config.yaml
train_examples: 203450
optimizer: "muon"
muon_scale: "match_rms_adamw"
nesterov: true
orthogonalizer: "newton_schulz_5"
Rows from block 3, named by matrix and row number. Rows with one number belong to one channel. Each number is 128 + 32 x the weight over the matrix's rms, rounded and kept within 0 to 255. All counts start at 0. Numbers have three digits each.
# sq0: squeeze pointwise conv (model.blocks.3.sq.0.weight, 64x256x1x1), inputs 0-51
# e10: expand pointwise conv (model.blocks.3.e1.0.weight, 128x64x1x1, transposed), outputs 0-63
# e30: expand 3x3 conv (model.blocks.3.e3.0.weight, 128x64x3x3, transposed), outputs 0-6, a 3x3 kernel for each
sq0.0:157074125143124131138143068091137157167123130111161091132114156083158125122177116125123151157118060167118118105153192112100123127220123139138124117107118156
e10.0:099089134109134152144121141151078090136106144137137136123122129126132149154122140163146095141106142210121136161112148177137155125122113164096121098167143084135142114129179092108124125140063116
e30.0:121131113110182109100095156123164119153154127084077158104216143090124099126157136105155117149122103115140158173163133153181124153165113094117093090126081120103146138154178108146136146187173
sq0.1:115109078098121102151117096209143135086151155095090140097185139109156175069139176167135084115157147164131125172137147084147146123097142143151096108094112130
e10.1:173098086104101143094130116115154135142163122153101106130117119067144139119174174142109124096105115171086193101135121109139081154134124104161125096117106156050121119115081170095094214118151104
e30.1:182177131113198156099086142210103087140180124084126077098135197077078138096046051124165161140147157192125170128097093184186157155205150135173145117171101129098116149061124145092108145126137
sq0.2:110119118121154087139139186137121086130148147191058157089121152120221155115128114128105105125155138057105178182171099151115129140085125145215131134113126121
e10.2:098098147112153079126178089166136125175083158132127212139115180105149061167108168132081122143186132115135092146126178061099116180099225083122076127184154164126074167082082141152084195121127084
e30.2:127069127086197134118117120160174093100097161114102141102079093092090097176129141138116112141111125107101149161167152129159124098134108173134148114102128100138141071055114144063062211116105
sq0.3:192110119132145122175156110128153104135129159111127128149118161081135162102052148153078142133075130135111124152104114136121168141128148144203109205097108107
e10.3:089115176133148126108093172167188143149186153109162116110157097096144130118223121205113171115107150159108138134105113102130145135158093120125121095113106088170131125100123146185170167192187090
e30.3:173129100133078127136108056186077171119125134147136118139077057158100059181140144098061092130116164103102140132119101156108068142157082108138128104124083125091093167078076093079061136125099
sq0.4:116128133143114129155118134140105151078156173112058139099131132119138141146126112104115094093170136119142169136141103168167100106168116153138137124180135105
e10.4:160096156156118172126082071118105102117085110134104117172094177162113130151120197137143155115205118082134122148131168099105112147122108151108019138137135140100178097161127142121152093114140195
e30.4:094100120105160099110125067113109138134163116151162115099118106090143072108089048155107147109107040101122081105055051159162124134142138214168126124128118136120144134136178098118124087121118
sq0.5:110133171104134136223178092140112192119118140135120132171120120098107190158110105135110102102119102119130129130122125155167094102128100115151134088146140126
e10.5:059222100117104166095121137107137139175129165116081107109151116118145110136102166109106147099118097130090170092148107142152099132139124085098111120127131153096115126075172145059136152139130106
e30.5:125086114096187157104134152131091110101144173123161126077125211109129092171166110106103134173116094138050133082147137135131093151137121096126147168194135130166129128120160118126150101093135
sq0.6:127170147088114146172117125126169112111175137110190116151154169144111179171197096125168106117164117172223152118161123188176133159151093081103160133095165086
e10.6:132110111107107103154197130091169085134057144225152088160085090173149254059131148196167114134128164109089102142133110090123158164215145136211108162145165136174142170120145130133080168133167128
e30.6:122168082111151086128075122130109091088102156160111195122118112089106095198164142073092137144120097134124088150161182083177145090144122107110154143149161185164164077092101129128122109127138
sq0.7:110119080164154108132111141125090111097111103179162124121093108097109187165111158125151107138147108130111116145175082141077178125148137111136182119148152138
e10.7:112118102112104115094083119116115137144143103138103151183125152156176117177116138210082113108123143157108153104153185151116131119132132175140103149102145109061169155109161127085110109134170134
e30.7:116094097115191163170138103124142157116101136136134096124129122063080064152112127198185185173156178092099169088112093114186115103169077127120116147171120101087096167101118129126151056088124
sq0.8:131134085130079079134162122144139081189102130109110176108127094134074119088145105098133091129113145165142147112152132165162123107122137183120150124130163124
e10.8:186096127127079092110088122186105157095150128151136126157095182104116151201188137153132113125165117115195138162174142093141162104102169099060103104087133126140128135121083121102132099139161096
e30.8:145181138128178153052100112141128146147145100055121144121146157099128078147149095137157086118118101102141113094132094079146132104156119106130156068086125157175168076115148117078101151126085
sq0.9:114127129127154118142124141111098140117160106119118161181123143085161144135125119119093155104133148149105119097118202121126126120121151123141154120154140157
e10.9:183150177136131144103149161125136132162162157145146111113108082105139113143091154115098118147127144126165121133102096096119096128175121122064125094100135172092159136132149160130192102132129149
e30.9:144157122131102147141132101180079133170117124106146135156101121121087124107140130148091157149090170099143148145137115156128094161144143058075121109146158153124132113143108105154122154217158
sq0.10:105161107109118124118074147124117090118137094127150123111133129159161130113165224110124129144136116120133106143104135108105148147129130128118159147123107174
e10.10:109140150135125148162087183130129125135160184198107146086078155153123123112141134119055050167198150155127160091116093113211118115132156114143094106114104109105080137159114106173121133158071163
e30.10:142069110100113123139146136140140120088152132113141090099153138116154175090101074200148170115100125132127146089082106071122126108121109105149109120121109106141140119072152151129163128109150
sq0.11:149133145116128124076096129103133114110135112133122146122121155106144105106141118098098180159140141129142110119146136117113152135127140104135100144111100161
e10.11:107167148089132128093125176122102145210133129124080156123122121100153115144109121118120155171078166123161143139182109107149121168159134147100105099107149144140144132104114117097144139136144117
e30.11:187075134254112057093165103111152015097091141172138145148146113137175151072149167108131118087113164143102041115119069108145156150121138106083100158164121187174112076088171111112089130131073
sq0.12:137116053208117110099116168141181105122122125139180110122148144101134126115088114149171127126192073159120127142121139211172151164128137193092109158174082089
e10.12:104142143102143160085234104137173181082123130119099160104160159148085189144152124125134157089120156044107126193164158190133149109143112117163159140130119107134139155154162097160097128124053102
e30.12:101097093132135084107102106134110130133104157136131133103152129063155090159172118131126132158139113191140124069081131121083105119131113126104110090078112171193181124140161140098145156135172
sq0.13:111098159140140179112072151126159119099182124145115166131151116148107147136117130108141143121069121158146104117137129115098119088151101129129145104158131134
e10.13:134115148141156156135141119095121130096133145114108165216097175123122107090166120153151114158087183163126038183127130156118158127149124133127113145152173178161162142107157166173144162144150141
e30.13:146140167143207117115109174178126107135141119135156139134104103118119092175140172143136156121130136137134128082103113128125162120115125121136092146180130144085136163171090198163086150145088
sq0.14:141103150082157091097101134142178161158089111146117109100166114128150106104140127096150123099110113139170109114134104193155114092098116167129162153127117131
e10.14:111058088099142125104113126096136097098138104140142134100065126106185148175173132163133080124127217098068171142189108125143149131111172153111059076100131205082108154136135135087134134116119101
e30.14:147121097139143104129091171179111125159110125138140092096116164113082119137142101160089072148099059177129148102119148132146119179147168087131112136153161150141130135111125142130130145111153
sq0.15:116141119156130139085121144122130119132122129070124171157099147158107139151168135167129133133121104108122120105118103136162138120118133131103112147089175151
e10.15:126125144159092124116142134128114119145141098076096108178146094165089161146150077125167118157183140100107143192105108134174107181120143137107177137148121131133100078138102099130160124125127122
e30.15:146141113224062139158151158108141140150081101122095109094134139131165133118135103135158149153133140146142165083112175094136135136146089095099181121098185074158140145089153200097188207015095
sq0.16:147056136129093141127101139108166160149105162169141140104122154120126140148106174125152177140123129153071182122139107120152180131162143124119152181136117134
e10.16:154117163149121138185148085168139096100136104086108173139160138162092123160180079118148149118118134138130116133123130144164149148133107151137138129168120176124102085055152133114171155114158206
e30.16:141127192076105157145154181091124071127090142162135140123117138124103122204128142132139138096138125157170148150154137163152120137108143138127138127142139159155168135134114123121154172139164
sq0.17:158092121056124110108170140189090139139123121121126118155118151077157116136162133099123184119080087110123107113082116076181132154187132112124171131091122073
e10.17:169094127110151101131082103057126119117172163139111099082120129126160074087126062111163138173102111100094110114146126097113082126203117085114160169090088071176103180120155109193133164159141172
e30.17:108118138112100146139169150119125164131117170096110141114140118144182183095079115226106217190171172091126145165177132104080086128135115105123108110098154138138173146135139149156158107155122
sq0.18:109162161133111117133105154142177175106122174153162124155119168142104105115101087117060162132101142099146152134112142119135150097073132178137109096099121180
e10.18:090159040188088149117193147173100103118177168119123052132137137197150129111079130119183114121138213109084231244135098125118146079101050102141164104121130178095163171167153125111133099192132171
e30.18:118133089194086105136079112102183107115151100069095111138206189101063131152071107105091133094117137153118143168143156144156158117104101149170103152181167132127124119120118166108141192129179
sq0.19:129094145118121126175159151115134122142167116124132124105124181142137128151177163122172119215157096112131112140124113113149156097143144183118166146102146091
e10.19:081138136091183082144144163124124139161126080146160092145090127147144094159165139065159122134153165101137069101167117126134126144188125167138173095134153136162124104092105095129151167135168099
e30.19:146110144141150156077131158149206061153119219141096173114128113109139115104114109172173208161147159130134087112139070088133122133160100124094137174139085128148099136074101141099064129125138
sq0.20:117094120113136110137173132138094088115137122105115140109127139123160121128135109082126125099120178123106108167045123141143095129114113108145079086125128152
e10.20:149136126082071143126184179184096136205107135109127124139105083109117140133061105146098164133143134184104105148097125139081135136166138122148079171138137117188087140147135168146103155125169133
e30.20:114153120126107154126148129120145125101105108098127137098137128176198136170168109114137105160107120170131077146174161158093111121095065140116112140145121135120150148095076145126134142091090
sq0.21:167124133148055142162122129112119132138111141154142076131093201118178131146168092140155135209130088147140133151123174100170132121129091099098116156130102141
e10.21:134179097154050101131113180117149165144188134132080136146123084139164091144145109132177116138139134141136178129111108096111109145125116191062102063106138133149137105147121123145121127090143151
e30.21:142123121066114175113071133111136121104137187107093170115138128087155162130071094157170190118146198100150151089142125088124124121145139062073162159173174155139118134075084113114103087108158
sq0.22:064125131120108116073172103099162116186116142165175094113132152084076101106164109139106126087092129109092121123143138099147127143126165119162089133133113116
e10.22:103122130116109130061128086152073185133192153149222204110136156163156089125105104115147092101086130118174092127146102085133158112161106126121189118175118102156132122129109164086128137118104121
e30.22:123149073112119150112138158115125148168172101074099093127100113114163147068149124139086111109104121065110125141126150123067114163180145141162112116119084128152123145126148141167173145193146
sq0.23:134139187120133151107129113146085092146137130105092162192121079184075094067093135107144083151150111130122152150108142124111131125142127111098095143110120133
e10.23:143145090110091144121135161181100163153153133221132097073112104124100166157134163087154049104160136075184099089141192168072087255141102147101158184075192135085141123176121143112143097096129127
e30.23:107122119131133092165155072069116092166140202122121105169133138143112124126096067196193208114116139078092065136108102142130126185136144126154135137124093102114111235126092191131143154118180
sq0.24:076137111074081194141124189120078121157083119134135089079092139146117080136122112117197146111141190158097158122141153138105171177136106094104108148150123105
e10.24:184124089126152070155115120184164125161124124136107140078109136150139108134165082148120194124164153094103153079156138122068118116107165120135162161118111156110122149128143152139161037121095126
e30.24:172094186113087176080172204105157096091088167116080149128151110110151153096114091163122158204206171084134120153169161125131156127106134110102135166162118086145104107084098125122132147116095
sq0.25:171101194147109137091156150074120141131104192119160113103184143143110136098130130136084107130203149121090074161082128158134107154122173185093127104056127138
e10.25:091134101146069156155208172179116146102136148047109063143178148121173164072138132163130058151087149102171127052105136120089140113138084165139120152114078174082101130113135100157145117122082146
e30.25:145143101141195087139171143128115142146157151102121127153156140102159106118162105095147128133118181163176181132121161136136184101121086106117118146142120108120081144176110116144135102118127
sq0.26:163143167172097117162100133095148130111125126166106138131142146141192102166091128103148138133177083158155170113112113131137118133111106078135133121135115130
e10.26:157148138141124154199150124086119109160128089093134224090124097094157117151095165133141119156095116141081190179103155183117127113093181179128122096105123129174120082115074175186089113122138194
e30.26:085120122124138131097159130111195077075084125142133192161136128104092103175115149049110137081073111103106086140200181090153069087056066076051063126132102204152168125102096135146136121121123
sq0.27:182113079134121168144145170164095163108094084111103129132105122184148144165090133124128108135093096104104166123071113121118173105147135190182123091098129218
e10.27:154175129119190103195114176132086127183150076170142160141149119115152114124136082093124067161151156159138144072143123145129099152116138155136187098085178170090100106173111117106179113184049183
e30.27:084133144095096164123160143140198140111107129135110145100101165139100135131137155142052091119076107164157138141174161119148159092097107097087122147179147123128102186135139164109099187093132
sq0.28:141092120115204131132071119151130158118094130132110123104121083182152171168117164155130162133152182136131126131111108113104112138132255132118120085164174122
e10.28:202129175161141132168155136099129089126152093108224150156061188109079125145110121174134128100137125108120149157164133101155185086140154157107165172095135091136112135144141149127185121168113122
e30.28:175102124146116135128149096122149156078111166135206138118143126091107141128128180146124134128087187134119157099096078145117140160108167169147165039084123088095123110162142086120108121110173
sq0.29:124048148082145111142108132136089123097127116113076139131131119120191129099120108105205142158131133130102135148180111091132110098118145109122066097083122162
e10.29:140116133113112096127131171212118101091128107134146079119123144141111104100135139120129100152138110187125097097145093134122132123107118131099116155099125188124171068101129076115166133076169149
e30.29:082119096077197119132136143089062143175156095104174063105145133146168144096128085122059127092109127103140162132106104114142150130143139109110114165144142144119106099126128046110050093106129
sq0.30:165134115087126105102170073129138089164156130069120046136158157113157117128202121137179089047051066122194182115103132153117110083110119151146144192124104111
e10.30:089126101223155058135107130134109052196129153199084111103189128169123149168125187090112117144083159074101144119133137105137151143131171066118107084206179122143103052119090071176127067130132137
e30.30:113112144122202093165112086123113149128149150120122127118082114169161109111072073169105169130137082110125086107102101125116149129111098153171162085091087098102130132188167104124132122189161
sq0.31:141134154137140168094172142152131119105144156152120152135151165102116112097216086150121109119171120179205134158105144184140209175111172119182134159176095142
e10.31:146111090139149131122148147057124115105160107145175129105098141097143222169159116131156137110129068167150094107148166155082141119104121040119113138174169153107146147055086098095152129162115067
e30.31:140136147103201103114076075155151136111078133126095134126103106132127101166182153172131156119059080126112070160130121156159167174153148099136158080108127115149152137115129175092146134120180
sq0.32:141117136129133154110120130131097131204135085144173148129108093125107147094155112170183080100208112151104099128161110123164127171168135225124104115141107078
e10.32:121138111126191147103163139119167179074181224117124145225137131165112111118105100140094144081204151142142099072120163088104169099115123139177102107080150158064150069108141129133081085150116160
e30.32:079132154126191160143170114101158097128136122142104117145177139162124106140095072166136102124107086154110075143135135156146156106087114110132065092136100107133094164099118170050123160096168
sq0.33:175135118165098156151142103149111150154171076121102081101092140140134099132093149183118127129129101121135104151128130097136145157117141143106135169126186141
e10.33:159134153158175145160107142115102170131105100164095144169099108108065110165130102134139110110180092132111124144141088099142177109156138131092136134142123102056129134095115124083161106063173107
e30.33:120068112121044177134086183142151059060071137098115078135121121157140164197134157109116133116117130069091092064097099082177151125132086152124109155165128115108109166071139215067150159125149
sq0.34:053126142065138118108097133089165165126126120106114086107116143168131098114101174126139150099084158123131157117100050147185132134108128141101115098147133138
e10.34:093102162105154073161129100146156152114078150130187100126092133163169134120123142160107103164132159198147159147182121165159126158091160108094098171152168120117144175124159117154133165152109146
e30.34:129079117133156093113195122106112150096163168090160129131155098096163137051084045172111153129133104098135144147124139161104128191111136157190115095106143128159155096158152042182119092156201
sq0.35:053110103182161076106152137089154119131091097107132093143124178170148116182103167148047148117107123135108073129110129124075105104112094131172109162105148103
e10.35:115111193104125105143131143151192149166127115140151091095130144144178130172121135205140196135113107101102143075138069138123087073096082123077189152171098139096086101151133137164108150125136165
e30.35:126180119180050161131182138157204062095155112162121132128162096154174117127140144111122094127142118078115087126141142128137115127115122078117111093068142143142103089080091175097106139096157
sq0.36:115150094156177166089094139177132148120106153135147142129114131148123139206131124126133194120150164115148120139167164106137153151115166151079121123113103118
e10.36:181105099163134142148127146116154170159150120136118137127143113090136083112119161208084149177142139109128170158171105072097162116142122099126180145135131162159141096208178145129143099101132103
e30.36:175123134152040131167156232136145148129102146160173156077112107102115100127121109111094155099135170145152142118119117118141113095109088100094110191173143158142141090125098100144145090120130
sq0.37:085157185152097085125122088111169115102160049167127150169131084158186152073160140141108081113114137123149145118107149090127116135168135089083155102103120107
e10.37:115066107141101143133134096152157085190163119185099129095070127150112082101136088114159139112137082114142182121140148137160122089106089064189176088127212172128140172081189194110141130136128159
e30.37:113103116110194120135125141111153167090122112138115107111120108085105148111131106168153180166131168128106145121124127112081115119085077155137083090094083092102150121115130124125156105096087
sq0.38:113116156127090132142125211101137088101105142098101094156120113113151119154054105121113126148125122109154216130119142161123121115127151072106117113098133180
e10.38:162168164104106077159189176122137120127073091136089092132118087075171143174152166067100175124148153126148137148190151140158122154096182121138111184200137099122091120181137096177179075131112127
e30.38:151125182086123092099163102159122110125120131126101102112095111121150155128146137163157198108103147057092096126113115124104109132096135106119138136138117152177137092180122091122081122111124
sq0.39:112100095097134112134160166081107145101089096122088094115165104144079115123119138154125125103109169093156102118132090197196096147149159089106086140128128103
e10.39:169130098084132045183160112113121139151090168121137145129171087113157140125054186137083089164089140123136118167146135147097188104152174095095157085076105121113081136173131135156135135114144147
e30.39:120112134106133102115145061128132113134122122143149072115134087112163139067078141154145118135135115114171102129152127099104099126094144174148131128137154138158163148155159108153137126118121
sq0.40:145075119108114098113132134146125084093131135081140138159141088127101117143109131120090121101103121152088119076129145175130116103134097115100106166182122133
e10.40:118084119096071130100121134106124173188130121173082177174140120105095155139105059153108182166201097128083099193176153093108132116133119124128146110100117126135112186130155124140173123118083126
e30.40:110157153142090161112136094086078161117168102132168081136143151148126125108071074180126121164129162095141209076034089122102130162122177162219162080055120125112134166201133145163147155156110
sq0.41:176096117122131144155144099157098102134158171102191150125146114124116104152122140121145114127136121122144101127174123126143137119142122181198149109129147127
e10.41:082084153155160093129122138090114133106133160117114101192231116104122121161125168169119093099126095148162129142109072106166081116143085098193075131123114159116059161139121090103134134190122122
e30.41:085154165159125164129165126063149205170156133158103085142174159153181134085122074140108162126082158095053150095082126136149180179148134152201085086145094129100142127109060127100129172119106
sq0.42:116117136137150146092106126127117141135144130150109141134095120130108101138125138085101127166117101104149118084108113104145148146112201129122106156061115117
e10.42:121143102059093149103122108096115116129121139128150125119115134087157122132134201143111125085110113128082157112148140167135102113131145126113117112123098138118135091093113142073168179160101110
e30.42:156136116167097108047094106145235138102117143101096115161125142171124093154099076159113127161136201168131134087192189110168188169159120113093103096127138132098140104115126139157158127144113
sq0.43:136149186110163239072178128146126174160154129125099106131112180104110075150109093120170166167085096206156144124125153139165115125098127141158152120108126137
e10.43:131146119141164098129108116155114181130103128140135104134124119150132112080111118148099075184089177165128076088065116119113126090127091154148113135127135167148113196061067196147169094118077076
e30.43:117124117138134160105121142122138100116134136097101163118154161111153152117098139157116133114117136123132150175164169125106132135130115084108140195188153160163128140153117134121082166159161
sq0.44:109145100116115124154103174172135123172114155126126094123097116133100087123146164106096141075090128105138144153138096111136133084188119141112131120162122106
e10.44:160109087120108130116118117125139077152179133130105146192168098122126121140187123154177131149126140097141063153187062124080086172098132036155135106147113153090102112122163094113107164125140098
e30.44:103111125102106108114115104078080158134115132160184088039068090146133155170146114194170166111125109090072062132126111129119132167210199176140101148178153102093134142104088089077123092107124
sq0.45:117132134067143112101135111141095084157172113133116124122149124087112111122091124095114134125176098134135157172109166145127116120165108124132099122158125126
e10.45:114106125129155137092137122142079101128138121095117119141108167155060134159131138081114116145071160169155111089144108057101150137138095143153111092095086141129142178110107071133150140131174110
e30.45:170072103149133106097082177070078136194175173129193120193166105096138115110070091174172119132172122138159187140084138067083134111167126140192117160192134145132142150176129106125132094168101
sq0.46:123103182109123114116111145107106099108194077101131124127134190214084161116153132138132126110089111119118148075188112155148133119132119138150108110073121151
e10.46:107114058050155099122179136136056182179119090120148108158113116077108126080148078146174161187146093056144091139084102138179073136123196101201147081110114222150154051116086173171156184120095214
e30.46:097095124056227146149120116079142134139080118158095132154126159197114173140130138137084142080088050098138121115073069116093103176153179126168118110098126109091112122123105094111115115103126
sq0.47:093133167123152115133150140116122110100156155090081133100131143156140136107171147162120092166128094067165096123147124173150134111099134152147158113153150141
e10.47:136127104130095138127166124140164143133088163117101076108114135111106180108080154180151104182140138228122133133104143068092127153122195141125101099075129164068080158178143127172077143162090145
e30.47:157142154105215140147139192137189091126081104143124108126137092153134144098082091097104128108095126147135135126152138090136133080108119091124150145173164151146089135115128155136135154168157
sq0.48:155072121119132152132202163163133197189114096104186138119127158115140153090122114116099176121156135169096101093148136165240102148151119116134114140142101132
e10.48:074145127108196137080119089101129155105104196102102126125095166143109133084095100136112079136107088097123167182168084086095184108168126115115067065129082105125110065090117127222118111112204127
e30.48:119128116109132104139177115154174099105124111130110162134182102129180134122144086097123151109137066125134077128140159133121173108151172154165162090107114084129094117167154082124116085095114
sq0.49:130121106126174162140158097145091144133088088137142189092159111123134142163096104128155110134145121182085148071132089119123177136146125102177155122137142104
e10.49:150139132157118150162136114115116088130124139174126165184072221113134134140182123184109163110125187173160124117135150177175175117127182138107099136124146096143115126157110137122134155139108090
e30.49:156116154130173093108144118176151111106126115131142086095079094144149112098150155155122094153131103168098089121161131165130104149124137163147165120134102142155147079106133099155173098133145
sq0.50:115070059190103144164179124133180115140138118147148130101130133080112089144149088176110133153098131105172126142113097146143165143137150147097176133112124134
e10.50:110136132075137143129136160163133143138113156176138205164103161146161112118170143137089102123161110151215113143200086148077084155129115165196118154131180093132186110119097090117084145108065108
e30.50:128182156168186107160162149123132067098113182139154161132136126120176111159143121102136142098096165136128167120102121149123119190179154129126107108093102063122106175102108186116155109115139
sq0.51:138101173139132117081139118094127121102167140159195147118113110127144090117153123141090115125150127102161129099156088110142116112120139083142101109130082142
e10.51:138058133136110114095138146132146129095160093134103133118160113196086116104091177102179089175087119119166151132096155091170123169155112172095127104114147148186143156160137150117139063116154091
e30.51:067139127119159199122128160100090143121237072117143073124107156189096115181203228137145190161094214090111165143081145152108111172151144157175123132121090119114168211143143148122156158139169
sq0.52:129156116134118109096136140145115125132104184130127121117085077160142110146141118129161138123133086141131112118129145103150123165138098089091076142151097156
e10.52:129138128151155093085130149087158138115169138131111185113133154138073055091153085141115104156089160123105134146096144180133103180113145117165143167135113137088190167169076153075077121078145164
e30.52:122209123152089143142109100113165102136101181126145132109153074186152186172110138113121096112137164140165139155117146087133139078095098123099151167136114171194173119119107092110104076084100
sq0.53:133098073092120106110103125128117162121116136151103142116143115101154104172104195119135168104094114148137151153168112110114140114100127119181122131123166128
e10.53:131109171132167090172104168174102140147149115150089109107142123127137063115165087128110144125137117103159125142141100117180122129110113167132134172142124134177096139083166140123156134083223164
e30.53:155134205114137119118166116140130110136168141161163127167100113178164145121139157152112084128100064077112114097121153135126119156131176142111134137157117165124084157207173095177125051070053
sq0.54:170152142113122135153140117139124098137108117170142152170112104162149072132141123157097110088101072086140130129095082119165129179129086121138144143125153143
e10.54:100105137095123093205131126084186150148132121128055194163088110151115122114096148150127104114141096156118113123174099128158140116101166134136110149171136121176098147154132195166167101104131060
e30.54:146096120153167088147114157147149155147140097107110121123114119131134115135142133091081123145087094155147133150177148131130089143136099077105130121102123167183199088162122080146126108152107
sq0.55:152103126089149115180127097153129143155111133114176173116137096152113108104133115152108109146144125107122122136088108131116072097088125100149097110113142149
e10.55:144074153172157145144142103153124183165118121096106074068143122186070137136191117162162103050136161136140124154141186148143164148081122145130177137133101126119171095103107077125173148060145117
e30.55:136153115119123147133111119145068117152183129133138122136097103127128118129178116112086081140180133175183189132087115115096065152169133130118095108129105119104117088132101081167151092153139
sq0.56:166125145110118131101133142127157102123132138107174087156110082130160113081076169145132131085140132113109170115151138130117067140124099092112133066148130199
e10.56:136098110117153170132126165097161173081168134150084130152186130125136125148133186130095111098142097135114160122122150104137123139152165158152141110140164147181112162152171176075108157098136107
e30.56:144170149131100144157119137206092166165173059107119208149156091150134128092101124093126121151114129143133133116083073172184168060107116149208193102056127127059122152149177136096135141144132
sq0.57:115131114106166184127124157087148177106121140120119163114126153104125164186088119159146202130138204162193113177110121164152224098145114105148107162100171098
e10.57:137162200136110176129129134142144130127134117099069136164124088112107168087118148215091153244096155093083142182090129130111137140064118128074161177115159096126150132099094130124173126123169172
e30.57:125100142104108174109165190197187153104097176089112138111093104093104098180189178099092132123093095156147109082183163111126184095152146130076136219235173170155123121136151096144118136111090
sq0.58:134103174140102149082099188140127142111139111116112115152107089113160145122136116104173163058103126117174111080088128131116111151128120067129129071121117177
e10.58:119118146171141207160078132161132104096087175115140159086150113087125105167129137134110097148137073143103068101111081140079109143129148119131109149087157175084141127165138138170111092191133143
e30.58:147111089112151129091095167125074164110158087125109122115184161102177166038084071100114112093125102102089119124179171133117105152142110131116128100100119138160168132153188113140108147143135
sq0.59:141128214118144154153084093124115126127135077125151163123132119112032161118172074146083141136128093142125133116075169126134092071098110122120134115126068137
e10.59:138177154165213141135146116120047184142146148129126066071136163122080140160120159135123150080096110174150109118114157122071132134174134202172157152119121155124107081114098169118104074106128073
e30.59:098185148084185129153060097154189117104164127108096163127107109198133147139136152104132106111088107092132098115102131113096106101120103084103128133133150172146155113087060158143146087117188
sq0.60:102134114133103122115107118142136099132146121102131117087117168129135105138172144093115119157153142126130145154124135179098113109138135164155141153068140134
e10.60:103118127100137107122109092199150110120102084112086124115167170137142208163106113145151140104154098128196156122066100079109135128162124152100108104164132104088122111185091160120129188161168134
e30.60:099141157107102196145147131129249086067175083158073139172080112113125089107134147096129146157180165131137120112146128133176105103117133144151178063129189140121159163075126192096169094096101
sq0.61:134195133125198159120136096132100099129140136087137125108126127130152157138125136212172075128113110059124207116086127112117170084247105100102087148153136116
e10.61:166110084121174093158127090142150174158132123128113136146102109118126080094141085205105098073143098132113122100109193164198137251115072182118154114136100095141110113099117120109097100116096096
e30.61:111117149138212093105079119135160154156106097169132124088079087131050099176179150126114177155109129139133131127099093180199165184159136167147135123127141121117107138104171140155142124123121
sq0.62:126105120114141114105148079171128152138155175135119131175160114125101126108115213107136111104172151108172093142166131163102093154126164098106132112111151109
e10.62:124099105103139110104145137123119114126133125150094147121145167166077138105144138146130134205113095090174158143178144126089131170140121098056146147114124195144124084102151102144060161175134149
e30.62:194129118200100084120094095061121147148169101114150109099160113070094076136134151077128122100136094092110180040056056100107058186185168204171113113107110136109141149125151104082159126077110
sq0.63:121105155119132139090141108213112138136129108087110093147177086158169125169108119140099165110122138108129120150091079123111093090094191121095135135189073141
e10.63:131139078097139088164091147110131154118175118135225129094217148070105087123164144128071131113096117109104126114193118091146160117140154105118092118135078109107145088151120120152152122168149136
e30.63:124105110166091117179154126081000151204114152162247113202145119182149161060108090151104122141092121130073130118079084093057100167164176176222118122124117092123138136111121095133117177136120