From a checkpoint of a small multi-label image tagger: arch squeezenet, 203450 training examples.
Rows from block 5 of a small multi-label image tagger, named by matrix and row number. Each number is 50 + 12 x the weight over its row's rms, rounded and kept within 0 to 99. All counts start at 0. After the name is the row's rms in percent of the matrix's.
After each channel's rows are labels from the 100 images, of 14848, where the channel reaches its highest value: "responds to" is what is common among them. Only what is clearly more common there than usual is listed. The data: regions of photos with short descriptions (Visual Genome). In brackets: how many of the 100.
# sq0: squeeze pointwise conv (model.blocks.5.sq.0.weight, 64x256x1x1), inputs 86-171

sq0.0 107:52 48 61 38 59 42 58 54 43 44 45 50 52 57 49 54 48 46 47 50 46 41 61 37 56 52 41 67 44 57 54 50 46 37 49 36 54 47 59 48 50 51 51 61 66 28 29 57 45 25 29 19 51 33 57 36 50 37 50 74 86 22 59 32 41 66 46 77 43 70 61 54 56 63 52 49 52 51 46 35 37 35 51 41 69 31
responds to: text has "man" (26)

sq0.18 095:48 60 51 54 55 43 60 52 56 43 41 61 64 56 66 52 61 51 40 37 59 43 59 55 32 68 61 38 51 42 52 57 72 43 58 25 58 51 43 55 45 54 45 44 52 61 64 40 32 70 46 44 60 72 87 50 59 50 61 65 54 38 69 80 63 61 53 35 51 35 45 47 45 37 33 48 49 57 54 52 56 41 53 75 53 72
responds to: text has "red" (33)

sq0.40 098:62 44 48 45 51 52 45 62 59 50 46 66 57 42 45 42 36 28 56 48 63 56 52 48 40 41 32 51 52 49 75 53 41 51 47 40 28 55 61 46 51 71 74 46 40 31 56 24 50 55 75 40 55 52 55 52 49 58 62 47 42 50 57 45 45 67 68 68 33 56 42 36 25 39 58 31 49 41 38 75 60 50 37 51 50 67
responds to: text has "man" (25)

sq0.15 100:62 42 55 41 44 53 52 25 43 51 68 57 63 54 50 46 59 59 57 45 58 61 33 49 43 41 75 43 35 54 40 49 38 32 52 50 42 64 35 71 42 35 64 34 34 53 54 50 39 52 56 58 57 46 60 42 52 55 35 49 49 52 54 50 55 47 30 73 61 64 55 60 56 51 38 59 53 64 36 47 43 38 56 42 63 59
responds to: text has "man" (28)

sq0.47 105:44 54 58 51 41 44 45 48 57 36 52 46 27 54 56 54 50 53 46 51 51 68 63 42 43 52 33 49 55 50 51 52 57 53 41 60 39 57 39 56 44 47 65 50 49 50 46 37 64 24 53 23 48 54 43 35 51 41 31 49 52 67 60 44 45 63 31 57 38 69 77 36 37 33 60 58 38 37 40 42 51 40 47 33 55 31
responds to: text has "man" (28)

sq0.23 099:52 45 50 55 42 54 69 47 48 26 60 51 49 43 59 54 62 37 54 53 50 81 45 64 44 48 53 64 40 54 71 35 47 59 59 53 49 50 43 58 46 45 41 50 33 53 73 39 55 49 63 30 38 52 42 57 69 50 52 43 80 46 27 34 32 61 59 73 68 32 58 48 20 31 65 60 72 22 56 41 35 66 64 57 40 56
responds to: text has "shirt" (37); text has "man" (35)

sq0.20 100:49 80 57 56 29 34 38 59 48 67 57 63 54 41 43 50 48 55 60 49 47 68 59 46 46 62 55 45 34 42 57 43 51 61 71 48 34 52 37 71 33 61 18 67 30 56 45 45 52 57 47 65 50 62 66 44 47 44 52 63 76 50 81 48 59 78 51 60 65 44 35 29 35 54 52 45 47 55 41 43 61 57 79 38 40 48
responds to: text has "sign" (28)

sq0.13 100:37 47 40 52 55 59 60 42 51 63 33 61 44 66 34 41 64 51 40 57 53 54 71 74 46 43 65 37 52 51 51 61 26 38 60 38 41 52 70 48 65 57 28 52 40 46 47 44 40 99 59 47 37 41 46 52 63 48 43 46 44 57 31 57 58 74 45 32 66 44 66 59 48 67 71 40 36 55 45 51 30 27 57 66 53 57
responds to: text has "green" (34)